config = dict(
    model='autoregressive pixel model',
    dataset='telescope images of galaxies (Galaxy Zoo DECaLS)',
    train_examples=88335,
    image_size=16,
    horizontal_flip=True,
    levels_per_channel=8,
    vocab_size=513,
    arch='transformer_decoder',
    width=320,
    layers=6,
    norm='layernorm',
    norm_position='res_post',
    hidden_act='gelu',
    mlp_ratio=2,
    head_dim=64,
    fused_qkv=False,
    bias='none',
    qk_norm=False,
    parallel_block=False,
    dropout=0.05,
    inner_norm=True,
    positions='learned',
    tie_word_embeddings=True,
    init='torch_default',
    optimizer='muon',
    muon_scale='original',
    learning_rate=0.013,
    momentum=0.95,
    nesterov=True,
    orthogonalizer='newton_schulz_5',
    adamw_lr_other_params=0.00081,
    max_grad_norm=0.5,
    ema_decay=0.99,
    max_steps=15900,
    batch_size=128,
    epochs=23.0,
    lr_schedule='cosine',
    final_lr_fraction=0.1,
    warmup_steps=790,
    weight_decay=0.03,
    adamw_weight_decay_other_params=0,
)
Rows from block 3 of a small autoregressive pixel model, named by matrix and row number. Rows with one number belong to one neuron. Each number is 50 + 12 x the weight over its row's rms, rounded and kept within 0 to 99. All counts start at 0.
After each neuron's rows are labels from the 100 images, of 14976, where the neuron reaches its highest value: "strongest on" is what is common among them. Only what is clearly more common there than usual is listed. The data: telescope images of galaxies (Galaxy Zoo DECaLS). In brackets: how many of the 100, against the usual share in percent.
# fc1: MLP up (model.blocks.3.mlp.fc1.weight, 640x320), inputs 160-239
# fc2: MLP down (model.blocks.3.mlp.fc2.weight, 320x640, transposed), outputs 160-239

fc1.479:53 27 46 62 62 40 36 62 53 45 85 42 39 58 61 52 42 57 60 51 45 67 51 58 37 32 48 64 63 64 57 59 62 39 44 48 51 39 55 62 48 71 61 44 53 52 43 53 69 47 66 62 44 47 57 57 51 53 41 61 47 62 39 50 44 72 62 66 44 61 52 52 56 49 60 25 31 35 30 77
fc2.479:50 55 48 32 55 41 34 32 44 48 35 32 61 55 67 60 50 51 40 55 48 50 40 54 67 60 79 40 40 27 46 42 57 41 49 26 70 67 48 32 40 42 63 54 51 57 41 41 62 47 45 52 34 54 29 54 45 47 61 61 46 56 45 54 51 35 40 37 57 56 57 74 63 70 51 62 61 53 54 46
strongest on: roundness: round (41 vs 20.3)

fc1.106:51 36 32 57 50 38 26 40 49 21 40 54 53 46 49 51 43 20 70 43 68 57 65 44 51 26 31 47 46 58 27 47 61 55 42 57 41 28 50 35 68 64 78 50 24 70 49 58 50 46 73 62 37 52 75 34 47 47 45 42 62 47 36 40 73 58 59 54 28 41 51 34 48 45 39 54 54 41 69 52
fc2.106:64 63 51 37 64 57 46 24 47 43 33 54 52 56 53 42 53 51 49 42 36 65 64 41 38 66 60 41 49 71 50 25 52 49 73 43 55 34 56 48 43 51 36 62 44 48 32 49 51 62 65 35 55 33 67 59 67 57 49 46 34 59 77 38 36 44 46 50 52 61 76 41 51 43 36 61 40 40 48 41
strongest on: roundness: cigar-shaped (30 vs 8.1)

fc1.546:63 27 71 50 44 51 53 46 42 49 46 45 37 70 76 34 35 54 40 70 44 57 38 35 48 61 44 66 56 50 49 36 47 52 52 32 42 66 68 58 56 47 49 50 44 61 62 44 60 36 63 80 42 58 55 61 25 55 47 41 71 63 18 59 45 66 59 37 42 23 51 44 30 46 63 59 35 30 36 49
fc2.546:34 74 67 38 48 29 37 58 57 42 35 23 57 33 47 66 41 32 43 32 50 46 35 66 58 40 51 59 59 39 51 52 61 35 50 46 49 42 69 53 44 39 41 64 68 39 62 30 69 44 56 52 31 28 21 52 46 70 23 58 53 50 38 59 69 53 54 62 54 37 48 44 62 72 59 56 62 55 46 70
strongest on: shape: featured or disk (71 vs 30.4); edge-on disk: no (64 vs 24.7); spiral arms: yes (52 vs 18.8)

fc1.614:52 53 53 51 39 27 47 60 36 53 56 54 51 42 73 48 50 42 49 59 64 27 66 51 70 63 44 56 44 39 65 66 44 68 57 31 34 57 53 69 55 59 41 56 34 50 45 52 60 32 50 50 10 64 66 26 46 62 56 41 73 51 23 52 38 54 23 45 52 43 50 66 19 37 58 46 52 45 50 27
fc2.614:47 36 42 47 50 55 44 84 43 18 58 54 54 58 44 43 56 54 53 40 68 51 42 65 35 62 40 40 76 35 32 28 59 71 43 66 64 54 52 55 61 53 54 61 67 40 55 50 56 66 58 50 57 48 43 52 55 63 62 47 34 56 56 46 57 22 56 45 56 37 55 45 39 56 52 55 57 44 45 50
strongest on: shape: featured or disk (61 vs 30.4); edge-on disk: no (58 vs 24.7); bulge size: moderate (25 vs 6.6)

fc1.221:49 43 39 58 49 41 32 52 47 49 47 47 58 28 48 33 37 45 66 63 47 61 51 50 48 41 76 57 62 41 54 74 52 51 45 56 41 69 59 52 58 53 49 43 73 61 38 48 58 57 75 33 44 34 44 66 28 50 37 43 55 61 49 31 51 48 36 71 55 52 67 65 67 55 48 58 56 45 33 58
fc2.221:48 56 68 39 53 59 55 48 37 82 23 57 32 76 27 33 55 44 32 53 54 42 42 35 32 60 49 53 42 37 39 46 41 66 48 47 54 62 49 55 37 50 73 63 67 35 41 24 56 38 42 39 50 51 60 28 39 58 42 45 38 44 46 67 54 50 69 40 48 41 42 60 43 53 60 59 58 58 58 41
strongest on: shape: star or artifact (35 vs 1.3)

fc1.161:55 54 51 53 58 60 27 39 67 58 59 73 57 65 29 34 41 53 35 61 41 63 53 55 51 48 45 45 59 54 66 55 49 53 63 81 44 65 32 44 44 44 43 52 51 44 40 38 55 64 55 51 49 35 50 47 57 57 54 40 43 75 66 69 34 75 34 61 29 48 32 44 57 75 59 68 45 46 48 78
fc2.161:53 73 51 50 43 33 64 60 30 33 32 54 39 65 40 38 36 60 47 63 73 39 51 86 56 59 60 72 45 59 51 54 59 59 48 52 58 49 51 54 75 61 56 46 49 54 59 48 46 43 52 38 49 60 73 41 66 55 52 40 36 70 41 63 59 54 52 61 50 48 64 73 59 50 48 40 45 30 49 36
strongest on: roundness: round (48 vs 20.3)

fc1.182:65 60 40 39 66 44 42 39 68 53 50 31 41 73 53 63 43 50 39 36 63 31 42 34 47 67 56 59 53 38 45 56 61 51 47 50 52 58 38 64 59 61 31 52 41 59 50 17 68 52 52 39 60 56 50 43 62 47 51 53 56 61 43 41 44 63 48 48 53 40 50 50 58 46 74 50 73 43 58 66
fc2.182:44 44 69 47 43 41 64 48 46 49 34 57 38 52 49 51 65 61 41 43 73 50 73 42 61 43 48 29 50 50 45 47 41 46 46 42 57 43 56 44 51 50 49 55 45 47 55 53 30 50 44 51 48 77 51 32 40 55 56 54 37 43 54 56 38 47 35 36 60 45 48 50 32 62 32 41 37 50 42 43
strongest on: roundness: round (48 vs 20.3)

fc1.460:42 70 80 66 47 45 39 58 52 41 44 56 52 53 59 73 51 43 60 61 47 42 34 26 36 66 48 46 75 56 74 53 63 65 26 40 49 36 36 50 51 54 52 46 61 43 47 65 38 58 31 62 63 36 44 46 58 65 50 42 63 53 60 27 40 42 36 60 57 45 53 32 63 66 70 51 49 68 61 49
fc2.460:41 53 46 39 55 56 49 50 36 50 52 61 45 57 53 54 54 79 33 29 59 45 65 60 53 55 67 49 38 61 59 51 55 47 33 61 44 38 60 18 66 55 49 67 54 33 59 34 36 42 40 47 39 55 31 34 30 38 47 40 46 51 55 71 47 58 45 71 65 65 65 59 39 37 36 56 49 39 47 53
strongest on: roundness: cigar-shaped (33 vs 8.1); edge-on disk: yes (30 vs 5.2)

fc1.620:63 49 42 36 45 49 53 48 58 31 54 59 43 57 49 74 51 54 64 63 39 45 49 54 44 44 58 41 44 57 71 71 58 65 56 38 33 47 64 55 47 44 53 35 29 39 52 42 45 46 47 43 51 65 61 38 48 65 52 52 46 44 73 38 66 60 69 68 46 50 67 41 38 66 58 48 66 56 56 45
fc2.620:29 52 33 68 49 52 43 54 28 44 54 50 54 61 49 40 50 70 35 41 48 60 68 51 34 38 58 54 66 44 48 38 62 64 44 37 72 58 60 39 40 41 47 55 47 69 48 55 49 40 48 56 50 45 66 41 48 58 46 46 51 44 37 59 46 61 53 41 51 48 42 63 51 47 32 67 33 66 64 51
strongest on: roundness: cigar-shaped (27 vs 8.1)

fc1.118:45 49 66 46 49 44 38 47 58 42 36 41 54 61 69 44 36 60 25 38 63 61 62 65 67 59 42 48 61 42 43 83 49 40 51 43 57 47 56 59 41 35 63 56 56 54 46 44 42 57 49 64 43 38 59 44 38 65 40 44 33 65 41 40 54 33 46 66 55 50 45 38 42 44 46 47 70 71 52 57
fc2.118:61 58 45 41 53 57 40 48 71 57 42 36 57 47 63 47 39 62 57 52 40 46 56 53 56 46 47 67 45 67 53 34 43 64 58 51 25 49 40 39 62 44 45 50 56 35 58 66 48 29 75 44 51 33 37 55 50 30 47 59 45 55 59 55 45 53 43 43 69 32 57 64 57 56 55 70 54 18 49 37
strongest on: roundness: cigar-shaped (32 vs 8.1)

fc1.195:50 29 35 39 35 43 39 30 65 48 45 37 57 33 42 41 63 38 40 46 53 52 40 63 37 45 35 39 48 51 34 61 49 24 50 44 48 29 48 42 51 42 47 71 67 73 48 56 52 66 41 59 49 62 25 42 61 16 47 34 46 39 61 37 61 42 64 44 44 61 50 56 55 64 54 55 39 34 65 38
fc2.195:33 19 46 52 50 24 47 43 61 48 71 57 45 40 57 43 47 50 39 50 43 32 51 58 43 51 58 74 42 53 42 36 59 53 28 56 48 63 52 35 35 44 54 46 45 41 45 36 58 40 60 55 38 41 66 69 76 46 42 61 40 62 52 58 39 49 52 32 36 69 68 36 47 34 58 48 57 57 36 61
strongest on: shape: featured or disk (63 vs 30.4); edge-on disk: no (58 vs 24.7); spiral arms: yes (40 vs 18.8)

fc1.95:69 39 44 11 57 39 50 45 55 41 49 22 63 32 55 51 38 56 56 48 54 51 65 63 51 46 55 39 67 55 41 40 49 38 38 23 32 74 37 27 48 55 36 47 68 56 57 53 51 61 51 52 40 57 51 47 35 52 50 32 41 57 39 56 48 61 44 59 43 27 62 63 76 74 52 37 44 56 37 58
fc2.95:41 66 41 63 48 64 32 49 80 62 49 68 55 46 36 63 52 31 33 65 35 85 49 72 52 58 37 56 47 55 36 40 23 57 70 43 53 37 38 37 59 52 59 56 66 53 55 46 39 33 54 63 58 53 57 47 50 45 45 43 47 53 38 37 74 51 70 34 47 57 40 51 51 73 61 55 49 39 63 64
strongest on: shape: featured or disk (86 vs 30.4); edge-on disk: no (82 vs 24.7); spiral arms: yes (60 vs 18.8)

fc1.219:70 46 56 74 54 45 30 60 30 43 55 47 39 60 48 49 40 63 55 54 54 44 43 50 37 64 28 55 59 50 41 51 50 49 58 51 35 74 58 42 49 55 53 24 49 59 73 66 58 51 51 72 44 68 51 53 41 67 51 57 48 56 42 70 55 57 45 45 15 54 65 81 61 69 27 43 46 49 42 56
fc2.219:63 53 61 66 52 42 56 58 56 41 48 41 66 56 63 59 60 41 48 46 51 47 50 66 59 38 37 42 74 51 45 62 68 43 62 57 39 37 57 49 45 51 69 68 57 63 59 43 45 36 37 45 50 40 43 59 68 67 32 43 64 48 59 63 56 40 65 33 46 53 25 46 61 61 82 60 64 19 40 67
strongest on: shape: featured or disk (68 vs 30.4); edge-on disk: no (66 vs 24.7); spiral arms: yes (47 vs 18.8)

fc1.254:54 56 50 65 57 54 53 23 39 59 58 40 60 56 38 59 63 35 44 61 62 67 64 59 52 57 42 51 56 50 29 67 71 72 48 60 47 61 59 62 57 30 59 45 45 40 35 44 51 29 61 63 45 47 54 38 33 47 24 51 36 48 47 36 45 51 62 52 35 35 35 73 45 51 42 63 54 49 63 36
fc2.254:55 36 56 50 52 59 43 57 59 56 29 54 50 30 74 38 67 40 34 42 72 50 73 65 40 39 61 52 59 43 74 30 32 41 63 30 58 47 33 59 27 77 49 30 32 53 53 42 48 33 34 42 77 49 56 50 52 44 44 53 47 51 58 40 57 41 48 40 50 64 51 27 63 50 45 45 49 68 51 56
strongest on: roundness: cigar-shaped (30 vs 8.1)

fc1.557:41 41 53 45 65 46 51 31 45 30 66 38 47 55 56 50 66 46 36 48 48 49 37 35 52 58 51 62 42 25 29 48 32 36 34 57 49 44 56 45 51 74 47 51 53 56 50 66 49 42 54 39 39 48 41 60 64 27 34 41 50 44 39 13 43 33 53 55 52 28 43 69 48 51 50 26 63 25 66 42
fc2.557:56 70 44 44 55 72 69 44 62 48 38 50 50 29 47 57 48 56 41 45 44 51 45 54 65 54 73 65 44 62 69 44 41 51 66 40 61 48 42 48 23 50 69 46 55 59 46 46 40 74 45 69 48 38 57 66 35 49 54 33 44 44 41 65 71 58 33 45 45 64 29 47 60 42 61 43 39 66 61 48
strongest on: roundness: round (41 vs 20.3)

fc1.65:30 59 31 38 58 46 40 54 53 57 51 40 49 58 30 73 42 75 19 45 55 43 56 55 50 46 47 58 56 54 41 40 43 59 29 54 46 50 40 48 45 41 44 59 46 65 59 30 74 69 66 70 55 55 62 42 75 36 63 43 55 55 48 46 42 61 35 71 48 45 34 51 58 65 57 44 48 50 57 38
fc2.65:23 65 35 67 58 47 47 59 44 42 62 29 57 51 45 51 38 76 57 70 61 58 43 51 48 52 36 78 43 47 70 32 47 41 72 71 52 40 53 59 26 43 44 63 67 53 46 45 64 54 56 64 62 36 29 57 37 45 47 52 56 54 71 51 59 63 45 53 39 48 45 50 51 48 51 59 43 52 48 38
strongest on: roundness: round (44 vs 20.3)

fc1.293:57 53 56 41 50 41 47 54 54 63 40 62 54 50 41 34 49 46 32 49 54 61 43 38 54 41 35 52 38 51 35 46 60 52 53 42 66 59 48 46 34 35 32 42 14 43 54 56 45 44 68 55 30 54 34 65 42 38 47 59 66 41 42 40 61 52 35 35 60 51 45 37 42 53 26 37 27 56 64 36
fc2.293:57 60 54 39 51 57 68 49 51 44 42 42 55 41 67 62 94 51 74 75 44 64 60 52 58 43 33 34 45 49 66 47 35 48 43 61 39 55 79 29 54 55 30 43 59 55 60 43 42 77 34 62 48 63 32 30 44 59 43 44 50 50 48 47 66 48 59 51 43 52 51 56 42 50 70 44 26 59 53 59
strongest on: roundness: cigar-shaped (40 vs 8.1)

fc1.117:48 35 46 39 70 50 51 17 62 46 54 54 41 33 64 63 56 53 47 48 55 38 49 61 60 51 74 59 64 59 49 79 46 44 59 50 41 56 49 47 35 26 42 32 28 48 51 40 57 48 36 63 70 46 21 56 39 52 28 37 36 38 45 40 51 54 44 35 42 47 57 29 57 50 61 35 39 30 54 35
fc2.117:75 44 58 44 53 51 39 31 49 41 48 32 55 65 45 55 35 25 42 47 54 51 51 51 55 48 62 59 43 55 43 53 43 39 35 56 50 53 38 60 60 73 47 54 55 20 22 19 55 60 27 57 50 40 43 42 59 43 45 53 54 63 33 33 29 47 39 68 68 36 59 41 40 34 43 37 44 45 41 65
strongest on: edge-on disk: yes (26 vs 5.2)

fc1.562:47 57 35 51 64 67 45 26 50 53 44 34 52 60 32 54 71 31 52 51 48 54 48 55 44 50 34 62 45 60 50 61 42 51 76 59 37 48 53 48 36 43 80 55 49 66 53 66 47 39 53 53 46 58 69 52 47 75 62 67 79 54 36 52 67 41 51 30 57 62 48 77 49 72 50 47 52 51 48 52
fc2.562:37 44 59 59 64 54 54 53 64 65 77 47 60 48 63 47 57 46 47 75 62 48 44 49 44 38 57 45 59 48 59 75 49 44 42 53 67 56 32 57 45 44 64 73 70 29 57 35 31 48 28 34 39 36 44 73 46 35 51 59 47 61 72 43 47 46 56 60 22 49 51 62 48 30 40 38 56 48 36 55
strongest on: edge-on disk: yes (31 vs 5.2)

fc1.56:69 51 57 53 46 55 42 37 59 55 30 42 49 60 69 51 53 71 22 47 53 39 51 57 54 54 42 39 38 37 37 29 68 43 64 36 32 56 46 41 45 68 32 37 42 51 59 56 54 53 64 36 38 71 44 43 57 50 49 40 39 44 44 31 38 45 58 51 59 64 67 71 37 50 52 42 34 41 74 37
fc2.56:43 58 53 70 46 50 48 46 56 55 60 39 50 48 49 59 42 43 35 44 52 45 60 50 54 50 65 63 40 44 31 76 13 47 38 64 39 57 53 86 52 48 73 67 47 45 45 59 50 39 23 48 44 59 18 46 61 42 46 37 46 48 53 58 55 44 55 48 31 44 80 43 33 42 62 48 51 54 40 51
strongest on: edge-on disk: no (51 vs 24.7); bar: no (35 vs 12.9)

fc1.269:55 47 30 36 43 35 31 54 68 59 57 41 60 44 65 38 31 47 46 60 52 49 34 63 61 40 54 55 53 47 44 35 52 48 50 45 36 77 49 56 45 50 60 47 52 43 50 65 60 54 28 45 51 55 36 53 48 56 29 39 70 52 35 64 73 54 47 51 55 36 39 39 51 51 70 39 28 29 43 58
fc2.269:35 49 49 49 29 51 68 49 46 37 31 63 63 52 47 75 66 53 52 43 57 52 40 75 32 51 40 84 51 53 51 40 54 17 54 40 41 68 47 52 34 47 43 28 54 59 53 55 48 46 38 41 47 44 71 66 63 51 37 47 36 95 46 55 34 55 40 50 61 56 50 65 65 56 31 38 65 44 35 52
strongest on: shape: featured or disk (69 vs 30.4)

fc1.268:53 41 47 37 26 68 64 15 30 39 54 58 51 64 49 55 51 64 31 28 55 61 41 58 42 48 35 41 57 40 51 48 42 53 48 51 48 43 53 30 28 65 49 35 38 55 68 55 51 44 45 30 48 54 40 44 61 46 40 44 62 62 46 43 46 58 43 55 66 43 51 66 65 60 56 66 49 40 43 56
fc2.268:48 36 62 46 40 59 45 58 71 42 52 50 28 54 45 35 56 25 37 60 68 36 39 57 56 47 46 52 59 44 48 70 56 46 36 57 60 58 62 57 47 50 60 61 33 33 60 50 50 43 57 29 39 47 43 40 33 66 49 34 39 31 59 62 60 56 37 43 64 68 49 40 29 40 67 25 69 43 50 56
strongest on: edge-on disk: no (52 vs 24.7); spiral arms: yes (39 vs 18.8)

fc1.342:59 28 34 52 19 43 42 61 34 59 54 33 51 45 64 43 32 54 49 39 64 63 37 71 36 71 31 49 31 40 56 58 56 52 51 46 67 54 40 44 48 52 36 58 39 39 42 49 64 50 42 64 54 64 63 46 44 53 51 47 49 52 55 68 59 30 45 68 72 30 36 44 75 63 82 60 15 36 51 62
fc2.342:50 31 48 57 43 47 50 48 66 63 49 58 68 46 71 59 49 63 63 28 44 39 58 55 46 28 57 29 70 64 35 57 38 51 48 45 56 22 53 53 54 61 61 37 46 45 23 44 41 52 48 66 59 42 51 61 68 59 62 66 62 49 38 44 43 52 41 49 43 41 59 34 52 59 65 44 35 50 62 47
strongest on: edge-on disk: no (51 vs 24.7)

fc1.238:56 27 49 32 45 80 44 58 46 52 61 75 57 45 74 63 23 49 54 40 45 36 28 46 61 46 39 42 38 49 41 56 68 42 43 39 47 63 59 35 29 53 50 24 33 58 67 66 43 54 37 60 73 41 40 32 43 51 69 39 39 46 71 55 42 26 34 36 45 68 48 65 45 62 50 51 55 49 84 57
fc2.238:42 52 47 55 64 32 40 62 45 57 48 40 56 53 44 64 80 28 43 47 36 58 72 67 33 51 50 70 42 40 57 43 57 42 67 44 37 44 44 37 56 49 35 40 45 43 64 56 43 67 71 70 45 69 63 56 67 51 66 44 73 41 60 48 48 57 36 78 45 29 46 65 55 40 28 49 58 39 38 46
strongest on: roundness: cigar-shaped (26 vs 8.1)

fc1.437:53 35 65 62 47 69 67 26 59 44 46 64 51 56 41 35 45 50 43 53 59 36 46 50 48 37 42 46 37 45 62 51 45 55 62 39 61 44 43 55 49 38 49 51 45 57 59 55 61 47 58 43 71 65 48 28 49 32 35 50 63 35 38 41 71 51 25 47 71 18 43 52 56 78 51 34 73 48 52 45
fc2.437:45 62 61 43 38 41 47 55 27 33 64 57 59 37 49 30 47 67 44 54 59 63 59 54 33 75 57 49 66 40 46 52 37 36 81 49 58 69 34 70 66 57 68 63 48 45 22 60 58 60 43 68 53 65 54 39 49 42 45 55 38 49 70 26 48 59 57 31 61 45 39 35 25 51 45 58 40 46 49 63
strongest on: shape: featured or disk (67 vs 30.4); edge-on disk: yes (58 vs 5.2); roundness: cigar-shaped (31 vs 8.1)

fc1.230:33 27 34 61 81 31 36 52 41 54 72 51 67 52 52 53 58 36 34 70 49 48 59 48 39 46 60 71 63 63 54 72 39 48 48 48 55 44 61 38 66 36 47 46 50 71 70 39 49 59 63 44 40 45 58 60 32 47 55 51 50 63 44 74 44 57 53 63 47 38 43 33 39 41 43 53 34 45 48 46
fc2.230:51 56 55 48 58 44 61 45 60 43 29 60 37 35 40 65 47 26 49 55 69 81 47 31 22 66 39 60 31 44 38 52 44 49 47 37 62 62 33 46 76 31 52 37 64 33 66 52 69 52 28 43 36 46 53 36 69 36 23 46 57 48 60 43 59 40 57 34 42 57 67 46 27 42 57 63 61 39 47 61
strongest on: roundness: cigar-shaped (42 vs 8.1); edge-on disk: yes (40 vs 5.2)

fc1.183:61 58 49 61 51 53 47 48 46 44 47 31 47 47 47 75 44 59 48 68 62 60 43 42 45 56 37 45 33 66 36 60 49 44 52 66 40 47 81 57 44 48 44 47 56 37 33 50 44 71 45 40 42 58 69 37 61 61 61 64 49 57 52 49 65 51 35 62 49 55 33 67 72 56 48 61 40 46 24 55
fc2.183:80 49 44 55 37 49 71 63 50 70 51 48 40 45 29 41 31 62 54 54 43 54 57 62 49 45 74 30 37 54 46 56 45 56 46 41 56 62 42 46 53 24 54 71 59 58 53 52 82 17 63 53 55 34 44 50 69 44 60 52 40 59 52 72 51 53 50 49 52 35 65 27 27 53 48 60 38 65 58 50
strongest on: edge-on disk: no (54 vs 24.7); spiral arms: yes (45 vs 18.8)

fc1.608:52 70 50 61 40 49 26 49 42 34 34 46 41 37 29 39 52 35 34 46 42 65 38 73 39 37 47 43 52 31 50 25 76 68 45 51 58 62 62 63 58 70 41 43 48 48 57 57 55 64 40 37 58 66 54 61 49 63 43 32 47 39 55 59 51 42 42 66 55 24 55 55 54 46 60 58 43 24 64 30
fc2.608:60 62 36 41 31 64 74 40 36 60 63 56 61 48 37 69 67 41 40 49 50 47 57 58 52 56 42 77 35 61 58 51 35 45 55 32 50 58 29 54 52 38 43 47 58 51 48 64 63 48 32 75 77 31 51 52 45 24 75 46 50 62 39 55 50 38 62 51 41 51 41 60 52 59 40 38 55 67 34 56
strongest on: shape: featured or disk (66 vs 30.4); edge-on disk: no (61 vs 24.7); spiral arms: yes (55 vs 18.8)

fc1.504:51 35 46 32 47 45 41 59 48 57 55 50 56 71 33 50 50 40 47 53 71 80 46 17 52 31 58 42 56 65 56 48 52 33 47 46 43 53 53 58 46 38 73 51 61 62 58 43 35 51 59 36 46 30 33 44 56 33 43 58 70 40 34 60 29 56 26 52 74 37 53 28 57 59 58 46 56 44 49 54
fc2.504:33 52 43 55 49 30 68 55 60 54 38 36 55 20 51 54 38 59 61 47 67 53 52 81 60 52 30 51 55 54 56 59 50 47 41 72 49 46 45 60 52 47 45 64 34 42 76 54 52 52 46 61 32 74 74 36 59 43 57 42 48 58 30 36 75 62 53 44 53 60 64 47 60 37 50 51 65 53 38 62
strongest on: shape: featured or disk (67 vs 30.4); edge-on disk: yes (48 vs 5.2)

fc1.206:45 34 45 23 50 63 56 54 44 52 42 53 44 50 54 48 76 42 25 43 55 44 33 46 52 55 47 71 47 46 37 40 39 47 44 27 59 32 62 44 48 63 80 44 29 59 45 56 43 66 46 44 50 64 21 42 49 47 41 43 43 54 37 38 51 47 41 44 50 52 52 51 22 45 56 47 52 50 68 69
fc2.206:50 55 77 49 57 44 79 27 72 37 49 47 63 63 57 67 61 49 72 42 40 70 64 57 59 59 73 38 57 60 63 53 30 44 52 52 59 60 59 39 46 52 56 64 43 52 48 52 65 42 59 49 44 43 59 64 62 44 57 48 70 55 40 58 66 48 44 50 54 52 38 53 56 67 56 56 51 61 54 44
strongest on: roundness: round (50 vs 20.3)

fc1.156:63 62 75 45 64 56 42 54 56 56 58 62 33 57 60 48 44 59 51 38 31 72 29 45 33 58 47 50 63 39 57 38 55 42 65 55 24 41 55 52 39 35 41 40 20 27 55 62 58 47 60 41 59 42 57 50 48 33 46 54 53 42 74 60 25 57 22 54 64 44 31 48 42 69 36 50 40 62 49 38
fc2.156:81 42 47 78 54 35 41 44 63 57 36 48 86 39 44 55 61 48 56 52 50 95 64 66 20 41 65 54 52 48 32 57 48 45 50 47 27 40 48 45 64 58 55 58 25 34 45 51 59 46 57 56 42 74 25 38 42 60 31 46 66 43 35 42 44 35 74 46 51 69 40 44 30 34 52 37 48 50 50 38
strongest on: roundness: round (43 vs 20.3)

fc1.60:45 55 64 59 75 45 59 44 64 58 32 48 51 69 43 55 50 39 36 42 44 41 59 27 62 70 62 41 43 31 68 35 40 37 49 45 47 57 39 50 51 48 57 73 45 52 37 64 34 54 36 52 55 48 56 65 49 68 43 45 49 57 58 23 64 68 23 40 48 54 63 35 36 45 47 28 56 31 52 75
fc2.60:50 62 42 58 43 66 54 56 50 49 45 54 51 48 33 25 61 57 47 58 63 44 52 56 68 38 43 34 45 40 55 23 60 61 38 49 66 69 48 54 60 43 46 43 50 58 56 39 42 55 34 59 35 44 50 42 56 40 56 56 66 53 52 41 45 47 36 51 49 54 30 48 50 41 55 58 68 54 48 46
strongest on: roundness: round (44 vs 20.3)

fc1.420:59 57 54 49 49 42 50 40 44 54 47 48 69 60 62 44 53 33 50 27 47 46 44 65 27 32 54 32 38 69 42 38 52 43 43 39 44 67 49 48 47 78 52 65 67 38 54 34 42 33 49 52 45 56 59 57 47 68 33 58 35 49 26 71 40 62 51 52 38 43 51 65 62 52 49 69 69 58 37 54
fc2.420:70 71 32 70 55 66 78 44 82 58 71 51 45 36 46 43 72 27 61 51 46 47 50 56 51 50 51 52 46 71 45 40 45 62 53 50 61 78 54 35 44 54 32 50 38 36 42 54 40 49 35 48 41 52 46 57 60 35 52 56 43 59 59 34 58 59 59 58 84 59 47 31 44 44 47 23 47 48 46 57
strongest on: shape: star or artifact (26 vs 1.3)

fc1.458:59 47 59 24 35 50 44 67 45 46 51 47 38 51 60 13 42 48 52 36 35 24 67 53 45 51 39 44 55 34 44 65 59 70 44 59 70 60 62 34 49 28 31 49 49 44 59 50 53 39 61 56 73 63 48 48 48 38 45 31 65 26 35 34 43 63 57 24 47 16 49 59 50 74 61 66 52 66 38 55
fc2.458:61 25 36 46 75 54 37 35 47 57 50 47 53 49 49 80 55 56 50 65 50 48 43 79 34 49 42 59 49 50 21 47 46 52 58 62 42 49 53 86 55 48 34 50 46 32 56 57 26 55 55 50 20 66 47 40 59 65 32 65 31 38 19 63 57 48 64 51 55 46 84 41 51 36 41 65 67 48 59 50
strongest on: shape: featured or disk (87 vs 30.4); edge-on disk: no (86 vs 24.7); spiral arms: yes (73 vs 18.8)

fc1.467:65 59 64 47 58 65 44 33 34 30 57 68 50 49 22 50 37 45 46 48 28 47 61 47 56 57 63 62 49 57 63 33 37 44 54 36 47 41 30 44 44 62 41 39 34 51 59 50 85 40 57 40 35 45 66 38 61 56 44 59 49 39 55 52 51 24 55 62 63 16 38 56 51 29 36 37 49 63 52 45
fc2.467:50 31 65 47 51 53 56 63 71 31 30 59 49 49 59 43 61 55 64 38 44 79 32 65 44 53 55 72 30 70 65 40 40 64 53 50 53 46 77 75 44 36 44 67 44 71 48 59 70 53 55 45 50 55 36 49 33 54 64 43 57 32 66 40 49 49 62 57 66 58 72 54 65 29 34 52 46 54 73 50
strongest on: roundness: round (53 vs 20.3)

fc1.93:60 55 30 34 61 57 56 61 46 43 30 49 48 42 63 42 52 41 52 52 53 50 60 56 52 71 39 56 39 50 49 68 57 66 67 52 41 39 48 41 46 40 36 27 57 43 61 55 61 57 46 44 50 53 54 68 39 43 53 60 45 52 20 41 61 81 49 63 44 30 60 31 42 36 63 48 52 51 62 65
fc2.93:34 25 59 45 75 48 63 38 66 41 44 52 45 53 47 59 58 63 56 53 76 41 65 60 37 76 54 61 45 59 29 46 36 70 62 53 48 65 50 45 51 49 62 67 46 46 41 57 22 48 44 41 40 39 32 59 43 63 56 58 14 65 25 41 49 53 42 35 48 45 56 51 55 69 56 49 39 43 50 44
strongest on: shape: featured or disk (82 vs 30.4); edge-on disk: no (81 vs 24.7); bar: strong (26 vs 1.8)

fc1.154:69 65 33 41 60 49 42 42 50 66 52 33 31 46 62 56 61 46 40 43 54 47 37 41 69 69 58 52 40 40 36 54 65 57 53 27 37 41 62 34 25 45 41 61 49 39 38 60 54 23 63 63 55 70 33 40 45 54 56 28 54 59 50 52 44 61 54 39 47 51 71 46 38 37 50 62 60 58 40 26
fc2.154:33 38 54 36 39 48 67 78 49 54 46 43 70 26 57 54 26 42 69 49 52 47 50 34 54 33 32 43 45 66 40 39 46 21 53 63 56 31 56 56 58 63 35 25 48 37 28 32 75 51 59 42 37 60 59 52 48 26 18 65 60 63 45 57 43 47 41 48 69 64 49 50 51 41 67 53 51 26 55 50
strongest on: roundness: cigar-shaped (33 vs 8.1); edge-on disk: yes (26 vs 5.2)